A small audio frame classifier, trained from scratch: 5.49M parameters, layers 8.
Rows from block 5 of a small audio frame classifier, named by matrix and row number. Rows with one number within an expert belong to one neuron, the router's apart. Each number is 500 + 25 x the weight over its row's rms, rounded and kept within 0 to 999. All counts start at 0. Numbers have three digits each.
Before each expert's rows are labels from the 100 clips, of 14976, where the router gives the expert most weight on average: "responds to" is what is common among them. Only what is clearly more common there than usual is listed. The data: synthesized solo parts of chorales (CocoChorales). In brackets: how many of the 100.
# router: router (model.blocks.5.mlp.router.weight, 8x160, trained with AdamW), inputs 0-79
# up: expert up (model.blocks.5.mlp.up, 8x32x160), inputs 0-79
# down: expert down (model.blocks.5.mlp.down, 8x160x32, transposed), outputs 0-79

# expert 7
responds to: note G4 (41)
router.7:530490478478450462507483490493524506504534478538533481505478467476514525470498495511491456442516515508449516517486456482463488505523501514459469483452471467527486503512489500514553496522491521492486486504546552521489524490521471561476521525
up.0:479496527483521508510512504541508478485503451491497478483520507531510517499512474507447506506466478493482467527465497436462508479479491560511514509475501454523535541503513509526500496461463496501463492487499482514529504533498517489474472510
down.0:501476533513479520465473470497458505480516512438501514518515482494482526485482492527501550514517535499460554517506460502503507530487496501478514545488460477465483501464552522528459488470512499541523478480492488551551510485483493492500541520
up.1:547519533481522531473493484474501511495504494481485482492520496514454520501537507494453483525493492464491464487439497484491519529510521510500555474475492536512487454510494495480511509491481482462528489527517473490537500528546519489500527501
down.1:524481492510509523478496512515526486535500503510506550554495499511505513508508515534486445486543502516500521495515496512531514449505508505526454476510480531492570489479483487511481533521498476478470527496493501554521533534455537511529483494
up.2:466517470507510486540520494490517531490461475477546507487475476526496535540509514464468545472514523492478527501462525507496478491485477466527531473514497491522540576513508449483518474477469484514519538504454477514497467495484483490508498493
down.2:531508514478506483503513555504489481470522505487498512481476469500567504518496528474511478503515501479439497514459487510488496487515459507504527486517486479508511464525478450488471526561504486499520485532529523518479430525463475486508490497
up.3:493511462487496486510523519507449497520499530512529488472524454527477511497511464531510492514540495477553515519499487469518483484503501506553528494514499497470484519496472492490506538499503454536521531541483468512493481528490499468558446526
down.3:506516526507494530501493495542507444482531493514449463515496484532527503546457473469524477503501490462494514516528480524549493486484579544464494522516484480519537474471464492483460485495531505474485467523489469495486488467517502500503481449
up.4:476477527505514500474513474460503492497508520511511488501502485501534507469523537496489493491582500480520491533496515482529519468491505513557459491534516549485499499513470523468479507492533478530492488530512486478453454506488526468512501480
down.4:487501475538521516472473494512459497452444509511526503495485502495484527505516493465477511504523482491489481457479450500455504520541490521518528496512498456506489467463542540507525521487486518470532464545549451528474496518508504510462493490
up.5:510510518464506500533461479481493511458509531543527511484480465495470511456562487529514536491479487533536478472474528489501494507487499492503535470455522523481521488490469495522568537498530509467508515527498490497480476493546545482485499488
down.5:493487523497514499530492484524538521528470489526555528504470500466437486464567514491491507491472483488512509502485518510504478490481507454513512503432472555531552488476519492493524504491505494482543489540503482497487480511516488492515497507
up.6:495489501513489486497545512526495475488522538474490477513547458493505515514508474489473482526494509500484512504472495433525529518490501513478517528515476523500509518488471469499524566493469550504470544495515505502498507438492549507477443497
down.6:491520475500446531465470494532465468462487469484496480493495510525526461527486488482511476479464521503503488527521486505539514489501497513502512528475521498494494487497477538521540500556531533510480500480495532545478505524586527480493504502
up.7:494510502516503510476511483531499483526458510514502464489508490562439507460495459516506518492524485528491505534477512490491514487434486487489518524520471477517518480467496518481498502468463483531480591495507509507535472520528476454481498525
down.7:541493494533482509533464531519551488500499495491479509519480499500493498496506490504495548490503532508510504494491526503511518465476497494540493509493517479545521534468484481457463478495518555461490472488525506568476460499504498492494504501
up.8:512509519492533512477479501461503526457464539515516480475499574540496515520538458503509525465510481514503500498519546513506514512466493554538514465476536493481503520496483505494516491472497486498498519539444484510499485531480498469506476440
down.8:503466465518486499527486505501488541510485542472480522516527497474507533510527502513515527496476482501529562476490467524508494524500466498508484526502519507494492501490486521500526529468491495486524534528477471485475519455513504490525510448
up.9:511504482519498515490507478460509538489468512521468502473485475562504535489501491516486491529494459473504506501496529484507460497472496502520522490489477490468483533490437524506475478447507501472507527511476467520523477525535472499521505547
down.9:514530530493502495511488487528532528506475509479480492473494516487474524472502489520504503476511463552489514524504534525505505462537509482512453471500462535530515471475489500460527527487511487508505545499508541489536501516485521470513509478
up.10:478507478509525491488519460472491491497486519471514501497522509563504476509492498495490525527491493493494475481476521418530492523523520559472524544502529495488454539504492511511529513506471490483495519500489482473465507498506529486516491508
down.10:468490516510507512514542494510535494488504516476490497512556482507461497515516467487468535489470496477482510516546495514476483540503466512449472533475469456463442509543518485500505498464509464532520498509479521443540470529524477500516467508
up.11:468478528476492513491517487474501494497500493510487484523550486487504518502471506473504509550514474527518514495447501453555517495495499511510504494472471513517516570505469491521503500465482489478503520464493480508509469551505505469491549475
down.11:485502523531486480504512475518487478491511508540465492501540514493535493539480534507499472477498498498510525550520509503505477471560464475503513481525483498525443441480507473528521476527467448509480510484529493525508502550490495490513537456
up.12:494513452475560448478508502498476507453530510526481498516499484512506513507505500486502514496488478508517517502498515466528555524476481555523521471463542519476491512518470506513476527473482492490458484488475517500475487496500503501491483494
down.12:489528560534503447505478543493482551530495476497521465521460526529471523470532486519490501493553503507478490460485532526473484497497473446506494533485515519475484494512470501515498503525497482517507508494518480478518506485486514501472490447
up.13:476475470511536476474521523500490498492523523487463474495469552492518507493537465510519496525475491441497511519484475444508499498507522530530477450488505504524498536550488534497508493490512495491512551506460534473491485446492515486535451474
down.13:485447478484443470500473550510487484522511532499482531558513482500566497503461561495489485483469528456510505507472513505507497528493469493522459471510510511520521491488463500545485493514508469523466485529485489470495499523513498489535521462
up.14:491510485491475519451551497509458501501513524439532499505524473517502466527515511499516478513515495509483535475546519445501532486469477539522529520478517516469479514491475468499499500511482513480468491483505516526510546497460556467493456502
down.14:511511503554507504499511455492513492506521471488479512508488493482471538542523499470473467490491503474491499555524435493507529489532539520516486528457547533530462489543468486509516502495487528487496469519480501457493488543492514489548516517
up.15:463553516499533483551526499502479495534458534500491485481480552558480492480509465498504492511529498526461522523504547443500467484503507536506528451504542505477499532532445513491526539480508455469490542511482524464484449483498491480537472474
down.15:511481507475502533472525527526498475505510487527523479488523492525467520514452537494522511521448528465524522471492509488514530493488522508527484537535486541500470464441478487495490514539519523522492514499477549482471477521508487500527475479
up.16:504516514496467482485538468448488500473515531485478460497501540565490510513501485496441508536506501525534517489513492452533514480477493539529515485514561489505498535476502504512518521491502487489477495511422457482516492516503500470510499498
down.16:485441510467445509497491513488492436507512505503551505446503516521485482502469496528511522521489518482516525534521485554475526553564492505505487517531489475514548528495549484486502517484444508518497495470537480524502483481491481482532488513
up.17:510517494472515535512505514497538498470443478466524500533506493505522531478514510505468531496494503497506512531498473512513503478448495522511522507501516461517513520510491507501461520489491471532491486549493453490516529469481509480490473499
down.17:469484492559470498440494492500482432496520501517484507478513496490468533515490508504514549508457492464484503498493514503495477519495458512516479526474493511478460513490502535495581516517485533481480487482493490527460499475495504503492488488
up.18:444512529536522491521506446534528509477507512521471446489547498538465488450503477522476536514486503508479489517525518448502467540471525519501524465488469495513507489498460506483477519476464532500490505473442499467537503523491511473513489506
down.18:541516480465505491526496538490512504484462482495473508470482510516512510476486514506464546528485539526510497537461496500489499488493537504538543496517523540495491515470470494497483435541487523499505463489513518542510508517489449558532440497

# expert 5
responds to: note G#3 (53); note G#5 (47)
router.5:493490519492501512468498455512516479432520515444509478542521475462473486472548488457502471530517497452514490541486473523488507500496544516514459472492508473535478516506526492478516499508491515516505470496521547490526496499506474475529488466
up.0:549502477501512530491514466531513541495495464498460478486504483509479506505505490503494534461521489456514513557507482497503548538494480476520498468535513494535539538533505510458482494481491497530463523519452518511512563524451486491500465512
down.0:525552530477526538519481480482500507485453482505493569501451472546523482468500522489484508495536500497513462473475466471499493504502525545480498499538525519490505546504507482540535523501497541498469482475505492513520510434515510576482536511
up.1:518514480516543543495499488486517499534509516490511445450524489551452517478526484517508537513506487491476490531477494444536540490489496498519513526493492532516490496470474505503430478491490499535505539475522501531521474537514483470464481544
down.1:466541503524495513513478491509468501510466477526480508495457516498515519489471492540510467491505518501488484520475551508529502489469497501500537467488537476523509469499483494482486506462502497484490533536472551485504530461542465477519529466
up.2:527495494510536500471506473476496478538492512494481474521540477476494511465501483502508509516524495512515524523503512483542505510487489492547509539504469516497506547503465489521456527485467459511469532457514457491530528516488510507496491514
down.2:478517479476506503498491513510500522491512469487524529512483505503512497504492552527498501457496491484518503501514506521482506496516498499485497532471452536512500450473557456492521495530538504488523511486530482522510480487521440525493531513
up.3:487551504501517499552466518474482492494474481474505443496463514523520510504514466542562475515514501492520522435506484465491525503513483511502507477517497503491479504514485516493473494478492507516505508506493482486482475483515525456515490508
down.3:515542472517510497488488499537474503479496507503543541535527505540519504517488539487539535477515489456477497479483476500483493551468496484432526489520522483504461524530504412473480520497474492475501480482500502482512462506466546496501477483
up.4:505499463510537487519509514504510507524510477457497478494551521524485502480483521488458480525488506480501532524500513491534522481482484503514505518554494491488466501501475488507469469484442459504448524487497482506459511529511488449473473541
down.4:453508515543541511518485494563507527514489477559498515554480515464508483524513538481507474494503553529494514510494473516520484455484513490500460485493498501514492470495511497466507512515508496502520419462486550512462471468527566492523523525
up.5:517474523544554488506506501515520496510523499470502478488533552496508494457481463485511560490493516504468459535492499472492534515516471510534490540471509481504463491536477556495471499492471499527474497512494453496523521512488495480482487512
down.5:525494474513509506481483518474505487488538500455507476479502490549511489475460483492501495513476496483520480499493473494505496467474457502501472572499522501516484517541477563554471499482521475543508478500495505513484501511518445472480480513
up.6:523497468526526510512475520523495538510526489527491511458488533485488509474512506520472498490494487541545514488488484521477544530489548520497466517484494534476492523487474504496457490461507475527486537524490499540442507542520478494516483495
down.6:523467460504458497490527542526499518503482497483491496468503486508457517475509494526483505490522490498465515504464523525460491490503487402539450510463481523493524523520498478513546519517511509496489580510509503468465514515499532528509499474
up.7:484496493531536504472492502520509535564500454491457499481479523531518517479512503459479502475539465505492478521500509443533492468501445486524525493486472543514484511537461532483471505515479517489473507454512471521492462508504530472525517517
down.7:514488514543499467472529486532544496475480495483488504510509457518511513541476487471472465502546551494486505533513523538519491521487478461498485504516486472516485523503476472487531503475499474547507495481513465481514487455482502506506511473
up.8:535512498548535506521505522514491532483516516461490498479480513509509475515551468466488496491513474494496514474543487477492556483504492489545526514499515526463509487548439523526498468480501471511475519510484519472476503531501530485494501517
down.8:486568474458498500503476486553489511501494508511492518518480496515473526500460498497492472483515503501481497455533497543536535485497479448454468480492488510484525520548498475509491479452459509493492464512503513498500481501495523532495535528
up.9:474513435515542485468499500519507521529488514497464444494504526520465537489528511520494520489496526468493481507539537483521514509514468469535517491489462475501510497522492514498461464520478495503489528538472520502492457530472484467520490505
down.9:473453514511470526472525492523435532509512515542481485484507449495529466484508514504493477529504495517511471466445505514470496509532479503525512493489450485526506495473469495541479502525509460443535527466485494510543501538476470527497487523
up.10:518493485502529461516557533513536506531504516475464502500494535549485472523536472479475517522499475467490512496495498454490533529489532512501531510523524514480500545526498453464502486462457481468494539554483534497467497500507491484515503526
down.10:514491527462506499454531505488507489516530476461541481532525445542456505502506470502512539494541520471530516446466515511525483469509477502506469514512512491506500518450478524460476487506488486540526489497508514510507512505478527469484517489
up.11:541542505501518510515499469517511531479526522496472483471480493532490464479518485500446508486507501539513506509532479459506512506462467514500552508516525505534538518526450497521503487501497527508433491488477466486508486519514503470496483515
down.11:497525495515482519553520494451508466492477517499539503464489502481519524522445513475529521495503482461452501521506515498502490491536476461440495448494544521527492522511483502454522502541475514494509531518525516477495500482548549434479461505
up.12:507552497512530491482482451505501505456481501532494530508484471499490508512542461527501557467517509554529461517518547467555519530499526485531562447487525522502530488494462492492530533493535531493489547493516505499523481526509523491506477484
down.12:517531523503472523528516522504543477489491485545493502450516514488503532500559514534470469474566512533512488483520508485496484465510538499511488460519529512450460434491484463470533510544528516478487516513506553464499467469482485512512522460
up.13:529504540521546515488550484515505488520467527517490476475507512484491475442503500509511504500487522535509480520565485488505502469541514511543480480482537506482522530491460518502507482504488522505485500515466514497516497516520540496472466499
down.13:505465481533471477545460488482518521489534523460487484478481480540493456513483515485502512484477554486508522475488518478486482511505473449493492461514522507505558512485485479547481482524503522509511507500507529486483518513524467535517457496
up.14:531477512526519513466533492502511494534497495478444477485560487487508502510508462502472504519481503467549499536484464453464539534502495518499482510518561485511512554509478477508510512449487492499465525504509452479483526492485530472472497529
down.14:494473495519512521529472488553492513454508484447473515496529516502520494503507520503510505481508490475499541495524494508485459464480506506473496552506465513502456511499490504509489541480485476558494499501477475470525529528556511506491481496
up.15:490502477534560514512532485514499511522518509486477511497520509544486526486473460519488514536508492497509500489441493487479504513483461538455486520486495506516468532530469521516540523460447466492473555526496502452504539509477506489506468490
down.15:482488559468482544534497498497489504476510504456499540535540486504489497518496512518483495482499501469480525526465499500477477478534488536478505496501483560524510489496499465525473471541496491536512452456505524520513477540552474454507500525
up.16:479493491509487470468524501487498509499507544500486446532525517534478539494497504474518455520480522503506497485528523490511534488488460541492471532495488501489453522497501535537502475483453507548486495490481500488545450515490527491480496522
down.16:490499454559473483523472498468527519549486535514513498546495529479534483531470571528487511506509512470522503453470517508450520522511499522506493455505522525460519465475499500511496533469512522474504519520499513515500526531483453519532505496
up.17:499517481497566505484501493511487497491521521524492475503496520478498507472509451466486515533502483482548486480483447450523503455465489515462516515476488520504509541500463536514541497460467527488532500534502463515517465526507518494454512511
down.17:486502511473509496473488498490493498526480514529511501502491504481518493536525573527500473466499516516477494472517559486463485490487511483502485479507507491476458472510531520514525465495454510518498507465548547492478460510525532494472456521
up.18:506487527532540508479486486509497522510526518481465500492525501515473544494483453536506520534540484544558485480464486467485497486514449521530507490504474494492484496493463485523500481464485446496491547466499457510521490577478459517483526496
down.18:540477517476501495479511478498558503515549519516472483518531488522466526508461495548495471495515545471511481548508487501479506474509505496523495544493469530516502496473491496490459516495513486540505507458500513502553500528478495526509560460

# expert 1
responds to: note E4 (71)
router.1:521492490466449495484499516489527484517497458508533526507472494438531511477515530491548469494504531489476508498527513550449460503530533476452512495482492498488475467490514502492543529528495517494556476498552516483498535480551498511505533478
up.0:470502513490539523474507502538493467436503502497467477466487524509491517478517467515475524515536472472522502532496444481521498504494486545531506481536529490479507532528452503530508472452480502534443520500476486498461477527498521480501483507
down.0:442479499520514494503489493502475523498482503475512529514546477524479482507537474482484527501531505498460490486523525504490499531491514475503525487450497459532435432474521538505518483499463471474535495510505521489488509541468509509472499510
up.1:500489503485550496491512502476509504500510498477496484474502526531476510473538470497492545493543512489492487516522474431532536499458469525530499498517520503510532577524462483507488493467486496526475517510508488491475467489472562447495495505
down.1:486493530483513554489543496482514452470501499499447488498527476516508487521480476490506457471520531519516449536521515519481508479495516478519494463491488509481503480513488470492502507536479495533495507530536564520460513516504550515534506520
up.2:522481535542556498510502487509491502492478510508496491472536487528473547478506449528442492499528470484497486504485479456506524496506507487534466485502470505530513558535498509519462470457505474514459507510439534505517488479464490475490491513
down.2:476477455539481480516508500500479521501503467523486525508476490465510509477520523476555500448504495507506521487473548515511484496474478522461489508475471505480529496479505448512516504548519504483526537534455517469544478499520530508531512508
up.3:511494501533518502511517507487500519525493478487479459514520506514455485500483487520490530537532519515532475552505520489535541527470476508541495479528500478530511598509495480514472495497490445486453504485441485527496463495474512485490439522
down.3:502511481493510531514485511486518527466521517528489551494504470503456515513509466499488508470504499485475474484490524481470542539485462458499519526458478501533490463475509476473572488506515488440536465522526538471517481463469522555532515475
up.4:487498489510567499498527481503482530502511507474444471494570517537519523518520468495471535484528469471513516504456479466515538517473498528527506502517495501507511534494507509506509479461457517494432523497453487494497465504457522516533449506
down.4:488513506528524488501487488509455492503482470530517491518511557476495502471467511462484526503498521479460487506488516498491536471514557507541490471499487516474501494517472538490450539481514513484528498552455523474471499528513520494523515460
up.5:484507531487524517494539469494472512475501515468486476486521523558453500479511457505486526494508503487515483529481470437530483504477470498509523505521538487497488551532497510512501501503477500507429509490478497477516490502460533458485457509
down.5:448490500537501461477524552531515485522479529506533472483467494487532543480496522434513455504480493545464495496553534512510539463496527501488527471476516510449481497497476508540523494513464503466521533521528479461494496543506526518490447535
up.6:540461520495517457484548502530515509457553521478478495479520532494471523501497488489500554508513479512488459523488481476508552514520465488522485513525517526492507547513472526488503504484485492520472512479495502498480493508487539476496468537
down.6:482479494517507439513491531496494541463500522503514479428471508491462517500524505487522468482465528490495508489516504505487514529527520471489522460451519499451517525470501466527495525534512512513500548502510491488459491483544512527539486481
up.7:529523489485538503490536488509480504473512516501503506499484526553487525516542491477467517498522478505503475501492467474529553519458496522526489514553537476502522551549443484507451497506482443499464534468438512506505457486503514488506474512
down.7:452503530508544467477495568498469490526515490524490508512467488516473479506484551505521466500474540463520520482455510500521518518507503539511509479535431501514523508468526508488523513523501508498519506530525500515497512524499549512455489485
up.8:470480485524551502489544483493482478488531518482482473490541518534485507494481476480460552500468491481484525514480466435506480506522444530495522495518503514510504567468478485540521461489496484530473553506463518515489490501489518473493455475
down.8:496486501480452495536473498531495536482497480478471486483519492512495452536469501546525506479524485489493481507500498562472490538538486489526439520508427534508527488516516505519504521513516514489533551482491504536474523489481518510513486493
up.9:493498542523497487522532506511491512498497511518436486475516530538455498488482451484489539496519475496530511506504501450536527502498434518527499500515532491503499541541472525523468500476479516509466517482458484492469459508460509497511460502
down.9:519500514557473491470499501545473484515506544488449505495527521506480510497512447490525459539495494516470535496533440514493520523465506472493480503496522521464476483528511488477537450541496518452473515539521500497475520445540536503525493492
up.10:537482489505501537459494472511493554469503480469503471470506540543461515486530464511502521510506473501538466515499477462527484527505479501549501517501525480513529524499497531536524436475488524509430495481481505512503473523472543470501487508
down.10:521493511471538489460507447447530486479513543504553503534484468486476526447519521502510541501483522502485503460503519515533523479512508496486545511469493544490519510486512505529562528514523511513518507512513491497546484496467469499463532473
up.11:494513506495561491507510504541477546518470483460476435543523509520469535489512453483480562463527486489475517525492470450495526493490459523496509506483512483501512555507472507542504468497474521477464500486487503482509455534463541506492489523
down.11:499541465507516503518477496489525523520533493502468520482456457472537473513542488535482440523520498504511510481538484449482523487512476481526499509503508522514504487501516474503491512496528527483522487496519515561503534496468470535543481502
up.12:512493514507547488495512506534511487492508480492458443488500517500479495483494479452474556503539503497486486508501487454526513511482481525531502488489505509547497537524437502488478477480521500503429461499498466468505487517495523507511536522
down.12:447513489535520495502511512540475535476503504516500495477498509496496496480494543495521518492501506522464456472498483487535514419532512456518520530511525461525501466512497475503497480527471481466527545492501529506514478543492515478490495477
up.13:475472515534537512472565497488524538489519502522455471470508520533484488470513468493460539518530486525511515522503471449499494488495509494515496495517472537507498552519490519540486472487492491531465531473467477497520489538516518457500484526
down.13:538507502511437519518454477537471471535525466515478485519518489476526515510488535525557471523475505516489537506471489523488511483477476434483498525505491502568550538482503473501504474452513512488506485495493473523486516485489516501519529542
up.14:492503504503570514509515505516515501490504533467480447495528483519463512494514462503501524511529501490519475527495507428526502514462487524523488491484500480514499532512484528501498455446452490505460519496485515488491477532516521459490463491
down.14:471471438504500460590483507546530511505499499505522513482538507530483518516499501555506538517512487517462505479496520483465493490529476453477485493527483486499516482517518538516491497480471485498496510496509486512462533522477436465518480565
up.15:498496489509525505459541482497492493517496494468500464513542511518457506492512497513446555501504485502516489505498489451522531480491490522492478490504517498508503540527473537512512490476505505501426506500487466498477478524498531461484514492
down.15:540523492536491529525509536494534474465479532483498483491502513497473533519481503492479487471499522488477480450513498509477511528519512517465494453481488486497467501515485533493511478513460488530551503499526536526508481481535477550504496484
up.16:497461503516512508510497488505491541481511516503479452524526508495506491483479448482493474485498485480509529501483517465541541508464483503526495526492529486520501533497505556543463464465461510504462514480473468533497493541502496485494494524
down.16:529500504516471478522442494510501545487485508489530507516472541492503522512505523504531514487484503530450460441468418509497544518504479562501496472498501500479471479498434484500514500482497483510551515507477524514547464492519504510500492489
up.17:525523526475530485517514493501493521504486520494491452478558506493471511502485476492482511488511491521519475522470532448512509460512472519505511491511514477502467547500501532518490512489477476511447536479483491557496480479474509445503471506
down.17:548511506502514513521501473510500523499503495492517570472489485500448458491502505529480533522513549512528481492484476494479479506482505445462471509507483516515508461484563469488535508572541469488511506499512484481515511483480487555549536452
up.18:513497527489508521528514510481512534508498514454504453481531491510469499516521439520471510504526484485485491541499497469519524521502485498556525512503520483507499566498499483521488497479464518493472517501455460516456501522465480481567484503
down.18:501494465548482480472494470511509537451496496523488472495496474533531519518470521494541528515484533482555482484500555532511486541469439539474513531493504519506487516443510509476554519474519523485500531488506534502545467523508443500498509523

# expert 4
responds to: note D#5 (66); trumpet (25)
router.4:448496512500521484515486467480458539520461510490460511520499488493528507472506519478456552481515526530499505462489534518513487488479487510499488533532480543488480494531438489485459493529487495514517493447494492523496504498459508513465483516
up.0:520461521485472494475482527457507488527513506502517473525454503477491516450485483515524524487467517477494466508469476492525539481502485544500480543509530479468528515424541498543466481518535485491474525522519489524516517487453463460463499488
down.0:515463487552485500489459490483452517488517492480516484516534495504559494471486509500532499498518488481496486505500485508494508500490471450512474516491496538498491525468463503532493516510509496438507473455486464538510532508487528503535542502
up.1:466490477511512463455488455493510525518489508472460476502536477494482503503500500504521536486524503483538506500520530490525515534442463474530498508532515509517499490521441545515455458482504448535506508453464518524494487541476497469468513523
down.1:479515490495514488540522517518517553497480473520494488491480519491486512499517535512521523522486531527455487492501523470478456519442511457528554497435512508483491500436500473489513498505462532500545505504558516492500506475496521521480457538
up.2:507500516527493486498502494478506477538485506514526482549490499509513493469508508504526522485506498529536530477514541472534521483490535507525527515485520499494532529474527498495462512483530527470437491466521461520532494486486486507488540506
down.2:436508506523504476512427509515503503472485525509504535514485511532519528486499480503536515470507512529522468473459506540565450511494490466516525478492503505481499475508494474487532482538497528475491525516542527490515515474507500534525505469
up.3:519483474536528479500531499498488475475500519465476446499481489526451500476508456448432554490497515491508487482522513504550494553495494479549471471445506538503532522544485567489474469481501531494453497487517501468515537492486493517499507530
down.3:505536492503491514542509480489496510525551490521489497501532434465479528525539485523528498494505518479485541437485530541491491528466488516480499498506511495477490472473490469495527499504524480487481547505491516501512502503509513489500526480
up.4:543452515476467494477525513472478478505500550467506453507515495521479493508463509497466502529427487514511556500469513473519525496475509512460514545531508494516491517497505501537452482496508524493494498499530535512504504473537463479494476529
down.4:487516521515486457561433474487513514465498476538503513506500536488527508543508505501524503477483519465526474526522464524503497528519482486545551519550514493502483479488468488495541498487475495456522449478487454520519507512452520479499504511
up.5:526519518476489482490463485518486474512537530526476493474526507527465504475502516515515520508501501531525524487504484443526532470488520493515520559498515526518479471497455511532514498496527503523496494449531484508433453506491499500458514471
down.5:494535493507487486473521514481470489475444513520488538512464454517509493514485477478496495536500499511478445475483490495531496538508506495517473523527463485496515511496468532516458466483491491514515501496481504557509486488502454501500434491
up.6:516504536487513503495482481501497488500504529472505502532488496475506507524471498492484494504524492496537474502518505512499516460466466521521472531483490494502495530578464520497484504485546513491490463508465474489463491468473517535510510494
down.6:497479492456473491552487574458479498480524518507511506465488516489521484520468496470496471512497489507529506489510523503472503431499453507511460515511511505531489502502481508547458468504542504502488475501500534487407515540519466511491487467
up.7:533510493460555479519508506472497506474473545488437522485488509525421525507549520455464503526521525497543482529491493468507501461476518495520496495506528505538525508497461458495494502507500501471480484490494513492499482523484505535523520463
down.7:516491514491463473528438469453494509454471526536532490497468495513471510494489510562476532466503467491500545509491502491519511535511461472502529512528488507469523487510466545529513479449508512463500509553526517482498461498525453497535491520
up.8:514489520552500465541550561483539500517505485456486457515488490476481506509519471446471508510520512503509535481460480518496528512498512492524495484515518518503500497483497498465485480498508519467454511489468505452524517507484461537497496503
down.8:515490478514478507550485505501530507492514535444482505487498494503512486530482523488512509476516532494464508458501516531506486508536484505507459504485505544523515474510512483487494485536492518493488503475484507487485530483514500498509539495
up.9:503496481508505546466514479477493527525491529441479498516487493535521484493489502506460522504538515527531516469499489498528507514447516483522466562509477553469509483555462502505469461506540501498487487484490471517464507527490518505475506506
down.9:513499502463504482550484524493523513500467518487485485490468517503508504495541483485488487491549544479506471452511534511475471463498488498535521478488532504525469480483448508518458484500523505525474502477511482492472510533511470490460456487
up.10:509520471512527504462512539502502454527479511541490514496414525509491493463475439536470540548535498481520469479462506473518503495516492500518513499520505463490524514541507538489484469479510524468504561549476545527491492498523460489480476506
down.10:513516500542424489471531491511515475523481512515522506507488474496521517522493503479502455544457487486489525504472479492473499512540539468475510480501486453483513538503538525505493522497486513480519542516506527501532483492494408529547520474
up.11:489494498506483519524475496513554552565430498475474505542496516509473472481493491496474521477540501505481489488492501527486497528480494472514472527488516538497523507525554529465465490505492513506457518480486464513512542511522508499491480527
down.11:501488545498481519489523526511470478490545490475486485487517493522490523496524477461528474489516553530462514529532548519527473443528523514488515479484471511557492484469503471477434517540507517488486496472529479516496508485511504480480535491
up.12:522478507461494505525505521464515471531525492488490518490463516480557493476458535471515497503524525513506510549517514481547528499519507462510453526496522503519534507483469522482442498504536499550493534501457485494460525490503469515508490508
down.12:530504497486542509459488521466475471516492491526499555516487470476485512503461518500520478486542504465499488526487458498486529494525479523472467511504480461464518513535511524537537512476522483536501438501516495522514479486489476556507524500
up.13:447480495540502504528485486530491481521498509498527492486519528510538467486466502546519448498533499501458524564524514480503473480523506511510494473535471475488523527510519486511489484502477554531440511471496509485495494526471499465532498493
down.13:477517473522488512513487539510536483471518483505481447505504553525535461556457519483510458469531503508513476492490498539495532448556479434503472491505506485512463499536511527508473495522502505538477490417510513482486539518493507493467478509
up.14:486505479497547459493504469491500510489460483548444520473532537474453519469498479539493535479512506478498497472519503441506512542469506476501536461481547517497523498457494543483535485496488518534496533500511522517516487473497525511489471492
down.14:452493510516553496446536459526464519512504497490476483496526486500517522512534511507493488542476484519483529536507495498543476524469517478462504487527478503458486466500524507473571491542438486523526499501510525512511499466513501492478504499
up.15:523473531467525524459512484479480491506517498495459474520509497496520521471496524490492481498523524512520526503518497494524518517468514446517494507521432564494485547520439521505505475506497495539467513482508517481480489490519500534495498500
down.15:497495467494526484550476529524526527500510482529508454515526518452474534488498511488461494437513520517506491484488530540477486502500471552558482466491528480540508480476485510470512525488529471474501449508493501481503511491521519482504485483
up.16:513508538473502510461515475529512534462535517453481481502491505491483506475517481487502499525480512485517500521537490508561499437470521500492470466492478514482530518505465468482468497488517500524463521512502494467507479499547537462542510480
down.16:515479496509503517510478464504534532488537475518479514507474493466487478489495516519506451488512521459446507511539534533476496486532519428497536445479493482521488476541512508469488452517492507512523484549497501509505534524508537541557521494
up.17:479487493518502459488488529491546486556477519458487472509493490526486462508480491475470507478513519524485497465518558522491503521499502525533470471521501487510512503509490511459462490537532503489454500487467455491509546497471528510496507531
down.17:473505511513478511546476535524493530510544474487477528469508521510495509515492516459499503484561477514513530480526549464504483467475483496514469501482491559541524510469469508490461481502502562492481477476533493521461523506487506514475507535
up.18:489503489494578467524527521513502535504485499521465486478503517461468499489536474485463554484490502459533476480508513494489502555487454506494537452484516482535531464482545538469518505463474487524498529493513552507535500528452540512496476520
down.18:486457499540513499469531443485495506492544512517483493494520491493474527469487490531515478493473496496479525505470485433498499509540497515455519479483515517441499516475513477500550474514471500466536536538496483498513529500506533495553507505